From a checkpoint of a small encoder-decoder audio transcriber: 10600 steps.
Rows from block 3 of the audio encoder, named by matrix and row number. Each number is 200 + 40 x the weight over its row's rms, rounded and kept within 0 to 999. All counts start at 0. After the name is the row's rms in percent of the matrix's.
# f: spatial gating (encoder.blocks.3.mixer.f.weight, 80x80), inputs 0-79
f.0,094,142,172,115,117,273,210,218,117,204,233,169,200,209,239,203,255,182,230,205,270,256,274,243,274,175,190,223,171,196,173,158,196,159,206,229,200,171,165,172,208,259,119,230,195,192,203,225,238,197,157,248,180,220,212,198,158,225,219,190,209,245,180,256,138,190,185,230,295,180,199,174,151,201,147,198,183,225,130,131,218
f.1,088,176,203,194,31,138,255,213,166,205,176,206,196,108,114,226,232,166,163,220,219,168,244,144,245,163,162,240,160,158,256,191,152,178,222,161,177,155,173,262,251,202,158,182,194,270,224,186,234,213,176,222,210,151,262,147,235,199,206,204,185,183,264,235,196,201,237,192,188,161,223,211,205,159,220,187,196,241,205,165,217
f.2,095,136,415,135,247,103,154,167,216,223,178,218,170,175,197,166,181,202,160,208,205,204,199,196,191,179,204,195,191,185,182,163,187,210,185,219,204,191,231,180,176,225,178,205,194,250,143,175,238,189,179,283,113,177,209,250,185,180,205,220,154,189,211,152,181,200,178,238,205,193,214,230,219,233,180,189,187,165,188,225,121
f.3,084,168,269,393,45,281,138,148,182,174,165,151,186,209,175,194,160,187,208,193,193,182,211,164,203,168,178,191,219,219,191,217,157,195,166,211,207,199,234,176,202,227,173,171,231,159,191,219,225,169,214,209,178,208,186,181,214,225,173,200,183,180,220,213,199,239,192,200,181,250,145,218,219,191,244,140,193,160,164,200,144
f.4,091,176,157,412,314,65,297,138,125,145,177,180,154,204,169,200,194,196,193,196,170,165,193,194,182,197,194,172,192,198,215,202,203,209,221,228,196,179,221,215,187,172,212,233,191,198,188,184,253,222,193,208,173,210,216,187,204,205,185,196,177,191,183,198,184,241,203,222,156,194,210,195,216,173,180,154,188,171,202,209,196
f.5,095,177,124,293,404,298,112,248,149,145,121,169,180,182,198,183,164,181,190,167,190,162,195,180,214,168,163,202,196,174,204,175,206,240,194,193,214,161,203,183,209,189,227,168,193,185,215,157,202,195,178,220,188,202,204,192,176,164,189,235,214,181,259,215,188,232,213,155,216,236,238,160,176,220,162,203,219,196,197,172,172
f.6,098,193,148,213,279,408,266,103,287,155,155,135,163,195,155,182,183,154,202,172,167,189,210,195,188,178,204,185,198,202,155,215,229,184,220,153,187,194,211,165,218,201,201,228,180,169,213,205,207,130,200,205,189,223,175,225,201,229,164,216,209,202,238,166,170,186,145,181,209,187,193,162,216,256,202,169,241,169,211,232,178
f.7,090,201,139,195,213,293,438,247,77,251,203,136,139,165,151,136,202,170,214,170,188,193,210,173,190,202,186,215,209,227,209,217,182,190,178,213,208,228,141,201,176,196,220,204,174,216,188,204,208,208,190,177,157,215,181,208,180,187,201,189,239,197,206,180,182,197,197,200,224,177,168,185,224,217,214,171,195,193,193,179,198
f.8,099,191,139,182,181,208,289,443,259,102,261,192,138,158,184,156,163,178,197,179,191,181,187,202,181,184,201,183,187,176,186,199,194,208,172,209,202,186,232,164,223,189,181,200,199,166,212,188,191,177,184,219,177,180,152,221,194,209,176,204,215,198,160,209,269,196,176,190,250,218,174,203,183,183,234,164,205,193,235,188,206
f.9,102,211,182,199,193,191,211,334,425,240,103,247,171,113,168,147,159,197,165,196,158,171,187,209,202,181,205,208,180,173,197,198,193,211,204,186,200,222,203,213,166,201,205,212,194,203,187,168,200,189,209,183,216,168,194,174,213,185,238,222,172,225,162,213,190,154,233,203,224,219,182,188,166,183,199,171,183,220,234,136,242
f.10,096,234,164,189,194,149,195,225,338,389,265,88,263,210,125,146,176,139,177,188,194,176,200,182,189,201,170,199,213,162,218,220,170,207,179,173,239,157,182,175,189,212,187,222,192,220,191,177,193,174,208,188,213,217,204,197,222,219,192,183,206,191,198,177,193,236,170,202,195,200,205,184,232,191,151,180,231,215,287,157,195
f.11,106,213,172,180,155,202,173,155,262,319,401,292,86,261,194,138,157,164,172,141,184,169,186,199,179,197,175,228,185,214,169,183,200,187,203,199,212,180,210,213,166,192,204,200,209,183,212,201,205,164,236,221,181,214,150,222,197,165,208,221,217,185,215,229,172,189,210,205,216,179,166,196,184,167,197,205,207,175,249,163,228
f.12,093,254,202,179,187,170,184,202,173,232,340,424,266,108,245,189,143,143,181,149,165,168,180,187,173,226,171,165,208,199,181,221,186,179,194,204,200,193,160,171,216,160,213,207,182,190,193,207,204,204,219,200,190,186,216,220,202,164,203,207,179,227,175,198,173,231,222,166,221,200,211,204,235,244,204,175,196,215,176,174,172
f.13,095,198,160,187,200,173,171,160,170,210,241,320,424,269,111,247,248,140,143,167,162,149,186,181,193,171,203,170,184,192,213,173,213,207,183,162,220,191,181,226,157,241,179,231,231,168,173,219,193,186,196,194,198,205,195,184,206,210,215,184,192,189,233,210,193,199,172,206,191,162,224,190,201,219,181,229,222,180,211,148,225
f.14,103,224,182,170,204,171,202,173,183,180,190,246,303,433,269,101,249,208,152,140,174,152,189,148,203,173,176,172,183,187,199,197,189,185,216,195,184,189,189,188,192,219,177,204,166,245,157,229,193,211,194,207,206,223,155,218,209,186,187,207,184,239,189,186,200,211,244,175,200,192,219,219,191,189,171,223,152,212,249,175,223
f.15,097,199,186,187,176,196,198,180,182,188,167,220,243,337,423,262,103,213,213,144,161,173,128,164,167,188,166,163,198,199,185,204,211,207,189,193,201,202,187,198,212,174,235,182,216,170,211,198,177,201,226,202,212,176,184,209,163,188,207,238,191,182,260,201,151,202,198,184,204,180,205,184,214,224,217,204,181,197,166,267,226
f.16,090,234,179,208,175,222,169,191,188,175,171,192,212,232,341,437,263,101,233,181,172,169,181,164,139,199,167,202,189,198,188,160,216,169,218,160,194,181,246,191,179,188,207,172,190,185,214,198,203,205,200,192,218,199,183,188,193,174,182,185,199,238,214,187,215,197,207,143,203,218,211,170,194,222,230,228,172,187,219,186,209
f.17,094,193,190,190,211,149,178,174,202,179,172,182,196,203,241,342,415,239,136,300,145,159,155,171,136,198,138,191,157,206,204,211,169,206,171,194,162,217,217,178,175,170,211,217,209,167,216,161,223,229,206,214,192,169,202,230,189,182,167,229,191,186,222,189,208,202,184,187,232,184,185,181,191,228,197,206,212,195,230,212,224
f.18,106,269,189,183,185,176,184,187,185,185,167,189,185,178,213,250,311,440,236,102,272,198,150,178,171,157,182,147,185,217,194,180,184,197,199,180,222,178,169,188,205,189,185,196,178,233,243,210,192,196,168,204,180,206,149,220,198,218,203,195,198,169,213,222,172,202,207,198,229,160,202,180,172,167,193,227,210,215,217,222,213
f.19,095,223,177,192,203,167,204,184,190,171,190,176,188,187,160,209,288,330,422,277,116,233,228,137,142,173,184,164,177,164,164,176,205,175,204,203,210,144,224,188,157,228,170,196,208,188,205,201,196,196,197,193,203,197,204,191,234,181,225,162,188,182,206,214,172,239,194,180,226,199,185,197,193,220,197,182,235,200,226,224,207
f.20,101,190,207,177,208,174,207,183,213,183,202,166,201,171,182,194,202,280,304,451,258,108,223,211,166,181,157,148,184,153,181,186,163,211,175,169,196,184,197,208,183,190,181,201,172,212,176,222,187,202,214,218,190,212,177,178,198,165,183,232,181,209,194,220,204,148,224,239,181,227,191,197,219,189,205,204,224,186,233,242,200
f.21,103,249,191,204,181,215,193,192,188,201,161,182,194,156,182,176,196,186,265,333,444,245,114,254,187,166,165,175,169,149,187,173,174,184,161,192,198,157,179,217,181,188,195,211,207,190,166,193,200,200,189,203,206,181,222,225,205,217,198,175,213,211,189,202,179,190,169,212,205,198,205,160,167,220,196,229,232,183,218,208,234
f.22,106,248,209,175,209,165,177,198,180,173,235,199,157,181,181,201,179,207,201,242,340,429,258,112,281,189,162,155,179,193,159,168,168,181,203,174,201,217,205,183,195,188,184,203,171,197,167,196,189,191,192,205,181,206,182,203,178,179,210,193,205,223,197,183,190,228,218,160,225,197,212,198,177,219,199,203,159,226,222,259,178
f.23,093,232,205,197,179,199,175,210,213,188,184,180,193,171,186,166,190,201,196,199,271,353,423,248,115,262,172,147,156,136,181,170,171,158,175,215,156,203,179,205,197,222,174,197,198,178,218,190,215,211,166,211,173,210,225,188,207,172,208,218,210,187,203,176,181,198,171,156,220,195,183,206,208,227,202,200,226,208,214,208,233
f.24,096,218,212,188,199,177,193,200,146,187,208,190,209,159,188,170,195,164,192,205,227,286,341,435,261,130,239,168,188,168,169,142,177,193,169,173,177,175,192,169,189,171,174,195,168,222,169,197,165,191,205,180,205,193,196,225,184,197,202,183,196,237,196,209,199,184,210,217,206,208,180,220,216,177,174,198,196,179,245,222,179
f.25,103,201,163,150,179,214,181,185,207,203,172,201,194,171,185,207,180,178,168,193,191,206,294,326,445,255,134,233,220,147,159,167,169,172,180,166,216,180,197,179,195,163,228,196,182,218,207,161,204,200,188,202,172,218,193,188,201,171,198,185,192,166,220,166,222,205,194,198,183,204,190,224,187,211,208,234,225,185,238,190,210
f.26,103,195,200,211,201,223,186,194,215,189,198,193,177,205,171,191,151,192,187,180,163,204,233,256,325,438,242,99,211,211,143,197,169,162,176,202,131,209,169,180,166,206,194,169,189,181,211,185,187,179,197,227,188,201,182,197,181,184,237,158,221,206,210,236,163,222,184,212,197,195,202,214,203,160,202,228,230,204,204,255,216
f.27,105,209,188,210,191,201,196,181,221,165,203,173,204,184,172,189,194,166,176,215,158,191,217,236,272,319,429,227,116,254,203,179,176,145,179,184,118,182,184,208,175,170,190,172,173,205,180,174,233,172,197,194,225,198,215,204,164,219,196,193,204,192,217,209,137,202,177,209,215,186,163,196,176,234,220,258,225,231,208,213,210
f.28,100,245,170,181,195,178,185,207,196,214,181,198,187,202,186,185,172,190,182,165,198,191,210,228,184,293,330,420,266,119,253,202,158,175,147,157,172,172,173,193,164,193,228,216,168,195,193,182,172,198,197,192,174,183,220,219,174,184,207,191,216,217,198,174,212,189,211,130,180,240,187,228,198,218,178,199,231,199,237,247,193
f.29,098,226,185,206,203,190,203,188,216,187,186,176,213,177,174,200,184,184,191,200,174,194,153,179,211,220,286,362,417,268,113,232,202,173,153,142,156,175,165,172,184,190,170,183,186,184,206,193,198,176,190,198,211,185,202,180,226,188,208,203,173,204,222,203,188,231,145,170,213,188,197,212,202,215,196,216,236,192,203,242,204
f.30,100,229,215,177,178,192,181,209,177,222,185,211,163,201,188,199,196,205,179,190,162,167,218,163,197,214,244,293,306,424,282,133,240,183,165,169,181,138,169,179,163,174,206,198,152,184,249,184,202,193,186,204,224,157,186,175,181,197,206,182,198,212,221,189,206,193,148,206,214,232,163,240,156,187,227,221,237,203,207,218,188
f.31,100,242,198,198,152,208,200,208,213,163,221,181,204,191,206,166,201,178,189,198,187,182,180,188,212,175,220,200,272,375,408,236,132,239,205,142,177,169,178,155,182,185,169,207,208,219,158,180,207,176,192,206,179,226,145,177,210,184,225,200,202,188,186,184,193,170,231,207,169,223,125,221,198,190,218,219,205,176,208,185,233
f.32,101,210,222,178,202,171,229,172,219,181,185,198,163,208,192,182,200,174,194,196,190,164,201,189,192,175,188,220,234,292,356,408,239,123,231,186,159,164,175,160,173,161,197,142,192,180,185,252,169,176,215,206,213,168,214,164,215,170,206,175,182,208,190,187,197,187,192,203,193,197,191,251,160,185,203,200,235,200,252,249,182
f.33,100,234,178,189,196,186,191,241,192,203,191,175,216,179,171,220,177,192,164,190,193,189,177,159,222,208,171,205,205,240,259,337,418,263,107,286,192,175,202,140,161,188,147,199,183,183,186,206,185,183,188,186,176,193,209,201,168,206,209,198,190,209,193,211,154,185,213,207,203,196,160,208,199,194,149,208,254,211,197,241,198
f.34,106,233,206,204,207,186,192,189,221,183,193,192,207,177,198,175,198,204,189,180,180,218,162,182,175,198,153,196,172,203,253,280,317,430,254,138,197,227,155,192,186,142,202,185,160,180,187,181,181,189,210,208,197,187,178,187,182,185,213,228,135,217,246,150,212,212,155,193,220,192,152,235,181,226,185,172,238,193,209,262,192
f.35,101,231,186,208,193,194,173,205,176,210,199,216,194,209,158,220,188,201,205,189,202,203,195,184,188,179,176,179,187,178,202,244,259,349,426,252,112,252,214,147,152,187,155,175,142,170,175,155,206,196,200,201,191,155,176,203,210,221,187,152,189,169,197,232,208,193,192,191,212,177,202,208,179,172,200,195,229,202,215,241,193
f.36,097,220,231,199,200,193,199,186,215,155,182,208,190,190,189,201,187,209,162,189,178,175,217,232,164,169,172,212,159,189,200,223,232,302,347,410,253,143,220,200,180,158,164,154,195,147,184,169,184,160,172,205,175,212,210,188,170,205,174,207,175,173,174,189,137,232,211,193,218,210,162,232,182,212,200,176,248,187,221,227,215
f.37,103,204,177,221,197,223,177,215,184,191,193,220,155,232,194,212,185,187,204,203,204,159,215,171,201,178,186,197,169,194,182,174,185,210,281,346,404,271,123,235,202,169,185,163,141,193,149,154,213,175,201,176,186,226,210,183,183,208,194,198,158,219,180,206,211,219,182,193,200,156,203,251,183,162,203,202,245,179,266,223,146
f.38,109,228,210,182,184,191,210,184,202,210,169,215,201,166,190,195,183,209,173,204,207,186,198,178,195,176,200,189,178,195,157,203,206,210,221,277,341,417,257,111,234,168,217,148,160,202,177,153,166,187,198,168,203,152,168,187,213,157,218,221,199,218,141,190,216,204,191,218,150,242,178,236,184,216,206,157,244,180,205,219,215
f.39,107,210,212,202,210,207,186,189,226,176,230,185,225,180,182,202,199,187,197,217,180,214,198,180,182,193,179,189,202,177,169,186,171,191,219,229,272,331,444,234,116,258,196,180,174,175,162,185,155,172,179,189,165,200,181,214,206,193,215,150,219,190,221,172,164,201,173,215,174,195,143,215,198,224,204,216,225,181,244,229,199
f.40,101,208,202,209,212,178,221,212,207,195,206,176,210,198,163,203,206,225,183,182,219,175,187,230,158,202,188,194,200,184,157,181,171,203,200,209,224,244,349,420,262,128,251,213,130,167,188,157,178,178,135,197,169,209,160,170,177,193,188,162,201,231,158,253,214,193,176,228,186,223,183,191,218,179,202,196,248,204,177,204,220
f.41,101,227,219,184,202,189,184,214,163,165,220,212,196,191,185,210,190,200,198,201,194,216,175,202,188,219,196,196,184,164,200,193,172,182,190,187,198,233,281,386,400,239,137,259,177,180,173,177,160,180,137,169,200,154,190,190,183,219,190,170,167,171,198,194,193,228,168,185,199,195,220,216,141,206,200,209,252,165,223,212,171
f.42,105,201,198,196,185,186,216,163,208,189,206,185,190,203,189,217,169,202,167,202,200,174,194,204,182,191,185,186,212,197,193,210,172,165,192,207,200,186,269,246,329,446,243,126,250,199,168,156,161,171,188,142,205,182,204,162,172,215,164,218,225,202,161,176,183,167,186,204,213,181,163,233,189,216,211,164,244,180,202,188,217
f.43,102,213,187,193,211,163,242,189,172,211,182,192,179,188,182,219,175,232,210,180,198,200,171,190,196,205,205,219,168,171,187,123,220,182,178,182,188,210,197,245,294,349,422,261,135,242,207,154,170,188,195,171,200,152,183,191,189,203,187,170,196,193,194,200,204,178,193,185,203,173,171,197,208,198,223,180,234,182,232,243,170
f.44,106,200,201,195,196,182,211,150,213,204,177,197,194,175,228,174,205,185,194,195,223,151,201,232,152,235,216,167,206,172,195,195,181,204,166,164,178,192,200,228,181,290,333,410,241,149,258,238,133,165,129,197,165,192,132,199,167,190,185,201,178,181,200,191,188,204,200,213,192,172,210,186,228,176,214,170,261,231,227,189,204
f.45,108,233,200,183,224,170,214,181,205,170,218,154,184,205,170,192,208,182,187,197,194,205,195,200,186,189,195,213,183,209,185,204,166,183,197,173,175,180,218,184,244,243,248,366,408,265,75,262,194,167,177,164,161,168,186,183,182,197,192,159,215,195,198,192,203,205,163,188,178,207,185,188,222,165,213,174,220,206,196,204,208
f.46,108,197,202,171,178,192,232,168,215,183,212,174,192,200,168,219,193,188,186,200,175,206,187,211,186,185,159,251,171,207,208,176,208,204,158,185,236,174,181,193,156,223,258,279,361,394,254,120,208,249,133,171,149,192,211,160,198,176,197,178,190,182,174,202,180,193,209,181,219,198,171,200,169,195,235,175,230,232,242,161,185
f.47,099,227,185,200,189,178,192,207,156,166,225,149,201,193,174,219,178,195,191,207,199,180,218,220,178,204,200,198,182,204,197,192,199,203,188,170,213,176,196,196,160,214,240,220,256,350,427,232,124,258,198,193,171,185,143,148,175,209,170,183,143,228,194,193,143,205,183,156,231,189,212,211,195,222,196,179,221,193,235,205,173
f.48,106,176,211,188,177,208,202,170,214,197,199,202,179,200,183,177,208,186,190,218,190,158,221,189,177,219,189,213,164,195,207,205,167,208,197,177,176,199,178,170,202,174,218,191,219,284,324,432,243,110,252,210,194,166,170,160,163,172,157,193,164,170,154,213,213,197,179,197,185,238,186,215,180,168,170,185,237,223,269,183,205
f.49,102,190,202,176,214,176,228,183,231,206,191,176,202,204,190,204,189,179,197,189,189,205,212,207,207,210,190,187,218,221,205,172,207,166,198,219,195,179,171,200,182,164,205,207,194,238,281,318,430,272,110,232,223,157,199,166,145,169,177,201,163,191,172,193,218,168,197,143,172,181,192,152,242,192,221,171,244,157,231,192,224
f.50,106,215,242,205,195,185,195,226,200,175,196,204,179,179,217,200,190,185,215,180,169,227,151,207,195,199,201,209,182,202,206,203,150,206,184,219,183,207,175,206,144,210,151,222,182,217,239,264,350,393,267,130,228,215,164,147,232,151,158,170,223,186,186,110,229,179,212,166,180,200,189,210,184,181,259,153,176,195,238,186,192
f.51,107,216,192,195,220,217,180,188,206,173,201,155,201,205,160,174,258,160,194,209,205,207,193,196,214,200,196,202,207,198,181,215,216,195,210,201,205,210,201,169,183,203,204,168,167,189,193,259,245,358,398,258,145,207,215,156,159,170,176,149,178,164,185,157,185,181,159,180,203,186,260,114,205,213,124,217,198,171,225,239,190
f.52,104,140,200,225,200,192,203,194,182,212,193,204,190,204,205,197,202,190,172,187,235,212,148,188,233,169,197,192,208,197,201,198,152,179,201,196,206,203,195,190,199,165,190,150,174,189,202,188,236,309,350,376,266,103,254,209,171,182,158,157,134,228,154,186,203,178,196,164,155,148,208,222,181,204,196,193,252,201,207,177,237
f.53,104,217,213,179,201,203,180,187,206,198,181,216,186,212,225,167,207,223,205,175,201,205,214,187,191,168,202,205,205,213,176,185,228,185,182,210,200,199,200,195,166,242,191,203,166,169,169,193,194,272,270,353,425,211,155,227,204,172,161,142,163,151,184,164,173,135,187,232,151,208,192,188,200,232,160,177,200,198,221,164,226
f.54,104,190,216,162,206,184,167,210,200,191,198,196,176,204,173,197,212,209,225,194,194,194,195,235,190,194,165,213,198,187,214,182,163,218,177,219,210,177,155,204,202,178,133,218,183,182,208,176,207,196,233,258,366,395,267,120,250,190,193,192,168,190,147,158,186,157,162,182,225,192,221,193,250,184,171,138,183,192,200,134,225
f.55,101,144,208,229,168,238,205,218,205,187,185,198,177,207,200,220,196,177,162,183,229,187,177,216,195,218,187,209,202,197,200,185,182,180,180,226,175,234,151,229,166,228,180,166,229,157,182,206,155,214,218,206,273,374,392,240,170,217,208,132,158,141,191,154,186,162,184,171,179,180,151,247,222,174,207,213,180,235,218,188,199
f.56,100,207,212,201,184,185,200,233,171,201,236,180,220,192,196,193,211,167,172,245,192,170,202,214,176,198,192,166,198,164,198,201,195,181,206,193,173,212,162,212,186,217,202,210,180,170,209,161,147,210,206,213,272,260,366,398,254,116,230,175,138,207,142,172,191,131,180,181,177,200,183,190,188,190,202,149,203,208,191,180,220
f.57,105,197,168,196,196,191,182,206,187,171,215,180,180,185,216,192,223,218,187,192,172,205,162,227,178,220,192,210,225,200,177,206,172,231,168,194,223,177,172,211,221,213,178,209,179,177,226,176,208,195,169,181,186,265,274,332,428,242,120,225,213,169,209,172,183,121,191,181,195,180,234,196,186,185,146,188,212,144,193,162,233
f.58,105,191,184,210,197,203,158,208,195,192,191,188,209,194,220,197,201,193,244,186,197,197,211,206,193,194,206,161,212,180,207,167,243,164,219,201,189,172,195,195,250,161,229,214,186,182,175,188,190,159,191,167,236,177,234,330,318,381,288,97,229,181,156,167,156,147,202,183,135,166,191,230,202,208,218,192,139,178,191,193,200
f.59,102,182,187,195,247,187,143,206,207,190,222,196,190,177,211,195,168,194,207,215,175,208,219,187,179,210,235,154,215,203,171,196,200,220,135,203,174,199,211,197,219,243,171,210,182,185,190,203,173,202,200,162,171,219,188,245,278,344,406,267,142,230,211,201,188,140,167,199,153,151,192,170,165,169,152,171,199,217,168,184,250
f.60,105,177,215,197,191,215,169,188,192,216,201,208,199,195,193,239,181,217,202,194,203,177,195,178,205,158,201,207,188,197,213,161,215,192,223,198,188,212,157,235,207,176,205,171,168,224,197,189,200,204,188,177,195,175,222,234,247,267,315,427,235,110,249,157,208,164,185,165,110,194,181,141,189,242,149,228,168,183,179,170,219
f.61,104,180,210,191,181,206,187,208,192,217,208,191,240,191,166,181,171,187,206,188,212,172,202,229,166,201,219,161,220,196,203,169,188,204,189,186,205,187,187,206,185,230,224,161,212,237,162,169,201,190,151,195,188,146,201,202,214,263,251,375,392,222,172,241,187,185,148,127,201,111,189,183,217,138,168,204,185,200,226,155,209
f.62,102,207,150,189,196,212,201,199,191,221,197,184,220,214,214,159,179,165,213,222,217,198,214,177,229,211,198,160,226,211,197,179,201,191,206,196,175,198,174,226,178,196,153,190,235,152,199,218,186,204,165,208,185,145,202,185,200,220,227,254,355,399,220,132,259,164,195,211,200,110,123,193,165,217,180,176,138,247,198,179,186
f.63,100,139,256,180,198,208,202,160,228,177,196,164,202,167,222,209,213,143,207,230,182,247,183,194,178,217,207,209,184,212,176,231,172,152,177,186,190,144,201,206,188,217,214,196,214,217,182,197,202,187,182,173,154,242,167,192,165,232,220,215,299,330,325,275,109,252,166,195,132,193,158,163,212,110,147,177,145,256,174,223,190
f.64,098,188,165,169,174,184,206,196,163,172,206,192,152,204,181,191,188,176,196,174,216,218,184,170,193,239,203,209,189,214,170,175,212,218,209,201,212,185,196,264,152,186,206,233,190,181,227,174,231,191,142,203,194,186,171,173,184,182,250,223,267,283,359,383,226,163,226,195,161,215,159,151,225,190,97,159,202,179,197,205,173
f.65,101,165,194,165,259,136,223,192,202,199,159,233,163,235,187,238,157,226,208,210,206,209,200,195,230,164,193,196,201,197,164,160,175,225,188,235,169,223,164,222,174,220,197,175,207,230,198,171,198,187,207,199,166,236,168,197,193,183,203,173,164,317,290,314,341,145,160,264,152,208,193,168,175,168,166,156,100,220,195,143,245
f.66,109,182,206,215,213,183,174,189,223,190,191,145,221,155,218,156,224,161,212,176,214,197,195,185,201,207,202,211,170,211,171,231,206,178,208,233,154,191,196,148,241,192,207,225,210,163,193,192,182,210,227,201,197,233,191,184,235,161,199,190,221,174,220,333,333,325,247,84,265,191,176,226,150,114,146,240,158,194,162,145,168
f.67,098,196,186,233,182,237,213,163,220,188,235,159,222,192,193,209,218,216,168,214,203,159,198,207,180,212,200,176,217,210,182,198,190,202,170,201,221,206,204,174,192,200,196,191,213,193,187,200,198,216,207,180,213,169,167,203,159,204,196,132,202,155,272,258,283,383,306,259,165,290,209,77,171,198,169,135,171,170,142,181,190
f.68,096,181,174,209,173,214,209,174,228,165,216,189,198,139,199,256,168,178,208,189,227,189,185,228,185,176,195,174,147,175,217,176,212,199,198,189,185,232,176,234,176,186,173,214,173,241,177,221,196,228,194,186,174,239,194,185,139,257,163,187,189,178,155,212,256,254,384,320,262,171,224,182,180,205,158,84,221,181,117,183,199
f.69,107,148,173,194,191,187,188,188,197,164,264,168,157,208,184,202,218,256,190,204,213,224,196,193,197,184,211,218,178,210,231,230,209,208,196,181,212,227,149,168,218,172,200,196,200,181,177,166,203,177,171,209,206,172,232,210,183,154,187,205,219,219,164,218,215,271,296,293,388,234,116,233,237,256,157,197,187,157,87,165,164
f.70,106,173,189,188,168,199,194,212,202,210,234,153,194,196,160,192,198,175,132,202,203,180,181,202,206,221,154,231,166,186,250,167,205,190,205,222,228,230,221,203,208,203,188,200,194,152,234,212,178,223,186,217,235,202,181,217,191,165,226,228,202,208,158,178,216,204,314,286,324,325,222,154,279,156,113,143,122,232,114,148,173
f.71,124,124,239,198,206,204,196,193,181,184,164,192,190,189,217,185,231,220,165,209,177,195,181,219,195,213,174,217,225,206,192,213,172,217,175,178,244,168,206,234,175,154,228,225,157,219,208,165,217,175,251,166,166,163,244,184,219,153,198,208,180,181,156,176,245,219,217,268,310,327,310,208,125,271,180,225,128,148,155,84,197
f.72,108,202,223,175,197,202,223,193,179,236,194,212,184,175,211,248,124,203,187,190,185,198,195,217,201,177,214,187,222,220,219,200,179,195,140,237,184,236,164,209,207,230,164,217,236,197,227,169,209,206,201,232,242,216,222,194,152,204,187,198,240,214,140,215,175,123,201,232,180,291,327,326,158,165,213,243,47,164,120,155,219
f.73,097,193,182,170,164,222,200,193,193,189,195,167,229,198,201,195,200,175,169,173,176,173,228,157,134,187,191,197,192,190,210,207,200,175,200,169,207,218,186,196,201,168,199,209,146,208,196,124,260,222,222,194,176,192,195,233,182,229,160,263,218,229,159,259,155,178,249,167,291,278,248,283,303,318,193,238,140,153,146,97,128
f.74,092,153,132,197,133,205,166,179,186,178,191,124,185,184,145,147,203,230,162,166,215,225,213,227,197,180,191,265,217,190,241,215,208,227,262,192,231,286,176,222,196,270,232,173,254,164,230,198,195,220,201,164,184,196,201,170,215,173,295,180,166,253,211,166,266,222,208,209,251,182,242,259,242,172,184,278,97,105,166,154,228
f.75,081,255,207,149,175,217,221,174,159,167,194,200,152,166,185,121,166,161,156,171,140,209,180,136,175,184,171,185,212,209,138,194,206,205,181,198,153,238,160,177,245,235,189,189,191,185,184,199,238,198,193,183,190,225,203,176,219,228,245,190,219,158,240,258,168,205,242,238,255,181,217,189,150,277,266,256,138,281,54,116,159
f.76,070,158,269,179,206,238,232,171,209,198,248,180,188,240,156,239,220,238,250,196,200,224,219,198,158,196,190,132,201,171,177,232,203,129,206,199,203,213,103,240,221,120,182,143,244,201,232,196,172,179,219,110,237,207,165,190,202,227,132,175,167,234,233,195,167,164,265,175,212,188,295,157,329,158,160,238,229,154,224,223,219
f.77,088,152,103,166,191,202,222,137,172,185,179,147,158,207,182,149,207,179,225,190,193,142,261,164,190,184,234,118,224,217,195,210,248,221,210,198,264,195,211,239,200,227,248,194,185,227,205,182,200,225,203,182,171,209,190,218,218,165,199,267,217,239,199,190,234,196,235,182,319,235,191,302,109,251,170,206,74,187,196,156,168
f.78,082,206,145,157,94,243,157,185,171,159,194,170,170,155,146,205,153,193,249,234,138,226,199,192,210,242,226,218,226,259,204,313,235,193,232,254,206,254,210,197,199,277,210,241,198,185,198,217,246,162,209,178,278,229,218,253,201,185,218,191,211,218,192,203,170,190,204,146,236,206,207,204,173,250,97,244,129,127,146,166,166
f.79,089,135,216,119,191,198,136,214,165,211,155,173,150,167,132,147,163,197,169,168,166,174,160,185,156,154,238,162,158,261,176,201,167,257,167,160,225,230,219,206,274,203,246,217,210,207,267,230,243,234,206,282,184,255,169,199,218,184,241,233,226,254,233,198,239,179,185,228,253,227,178,137,141,228,252,168,197,202,128,107,200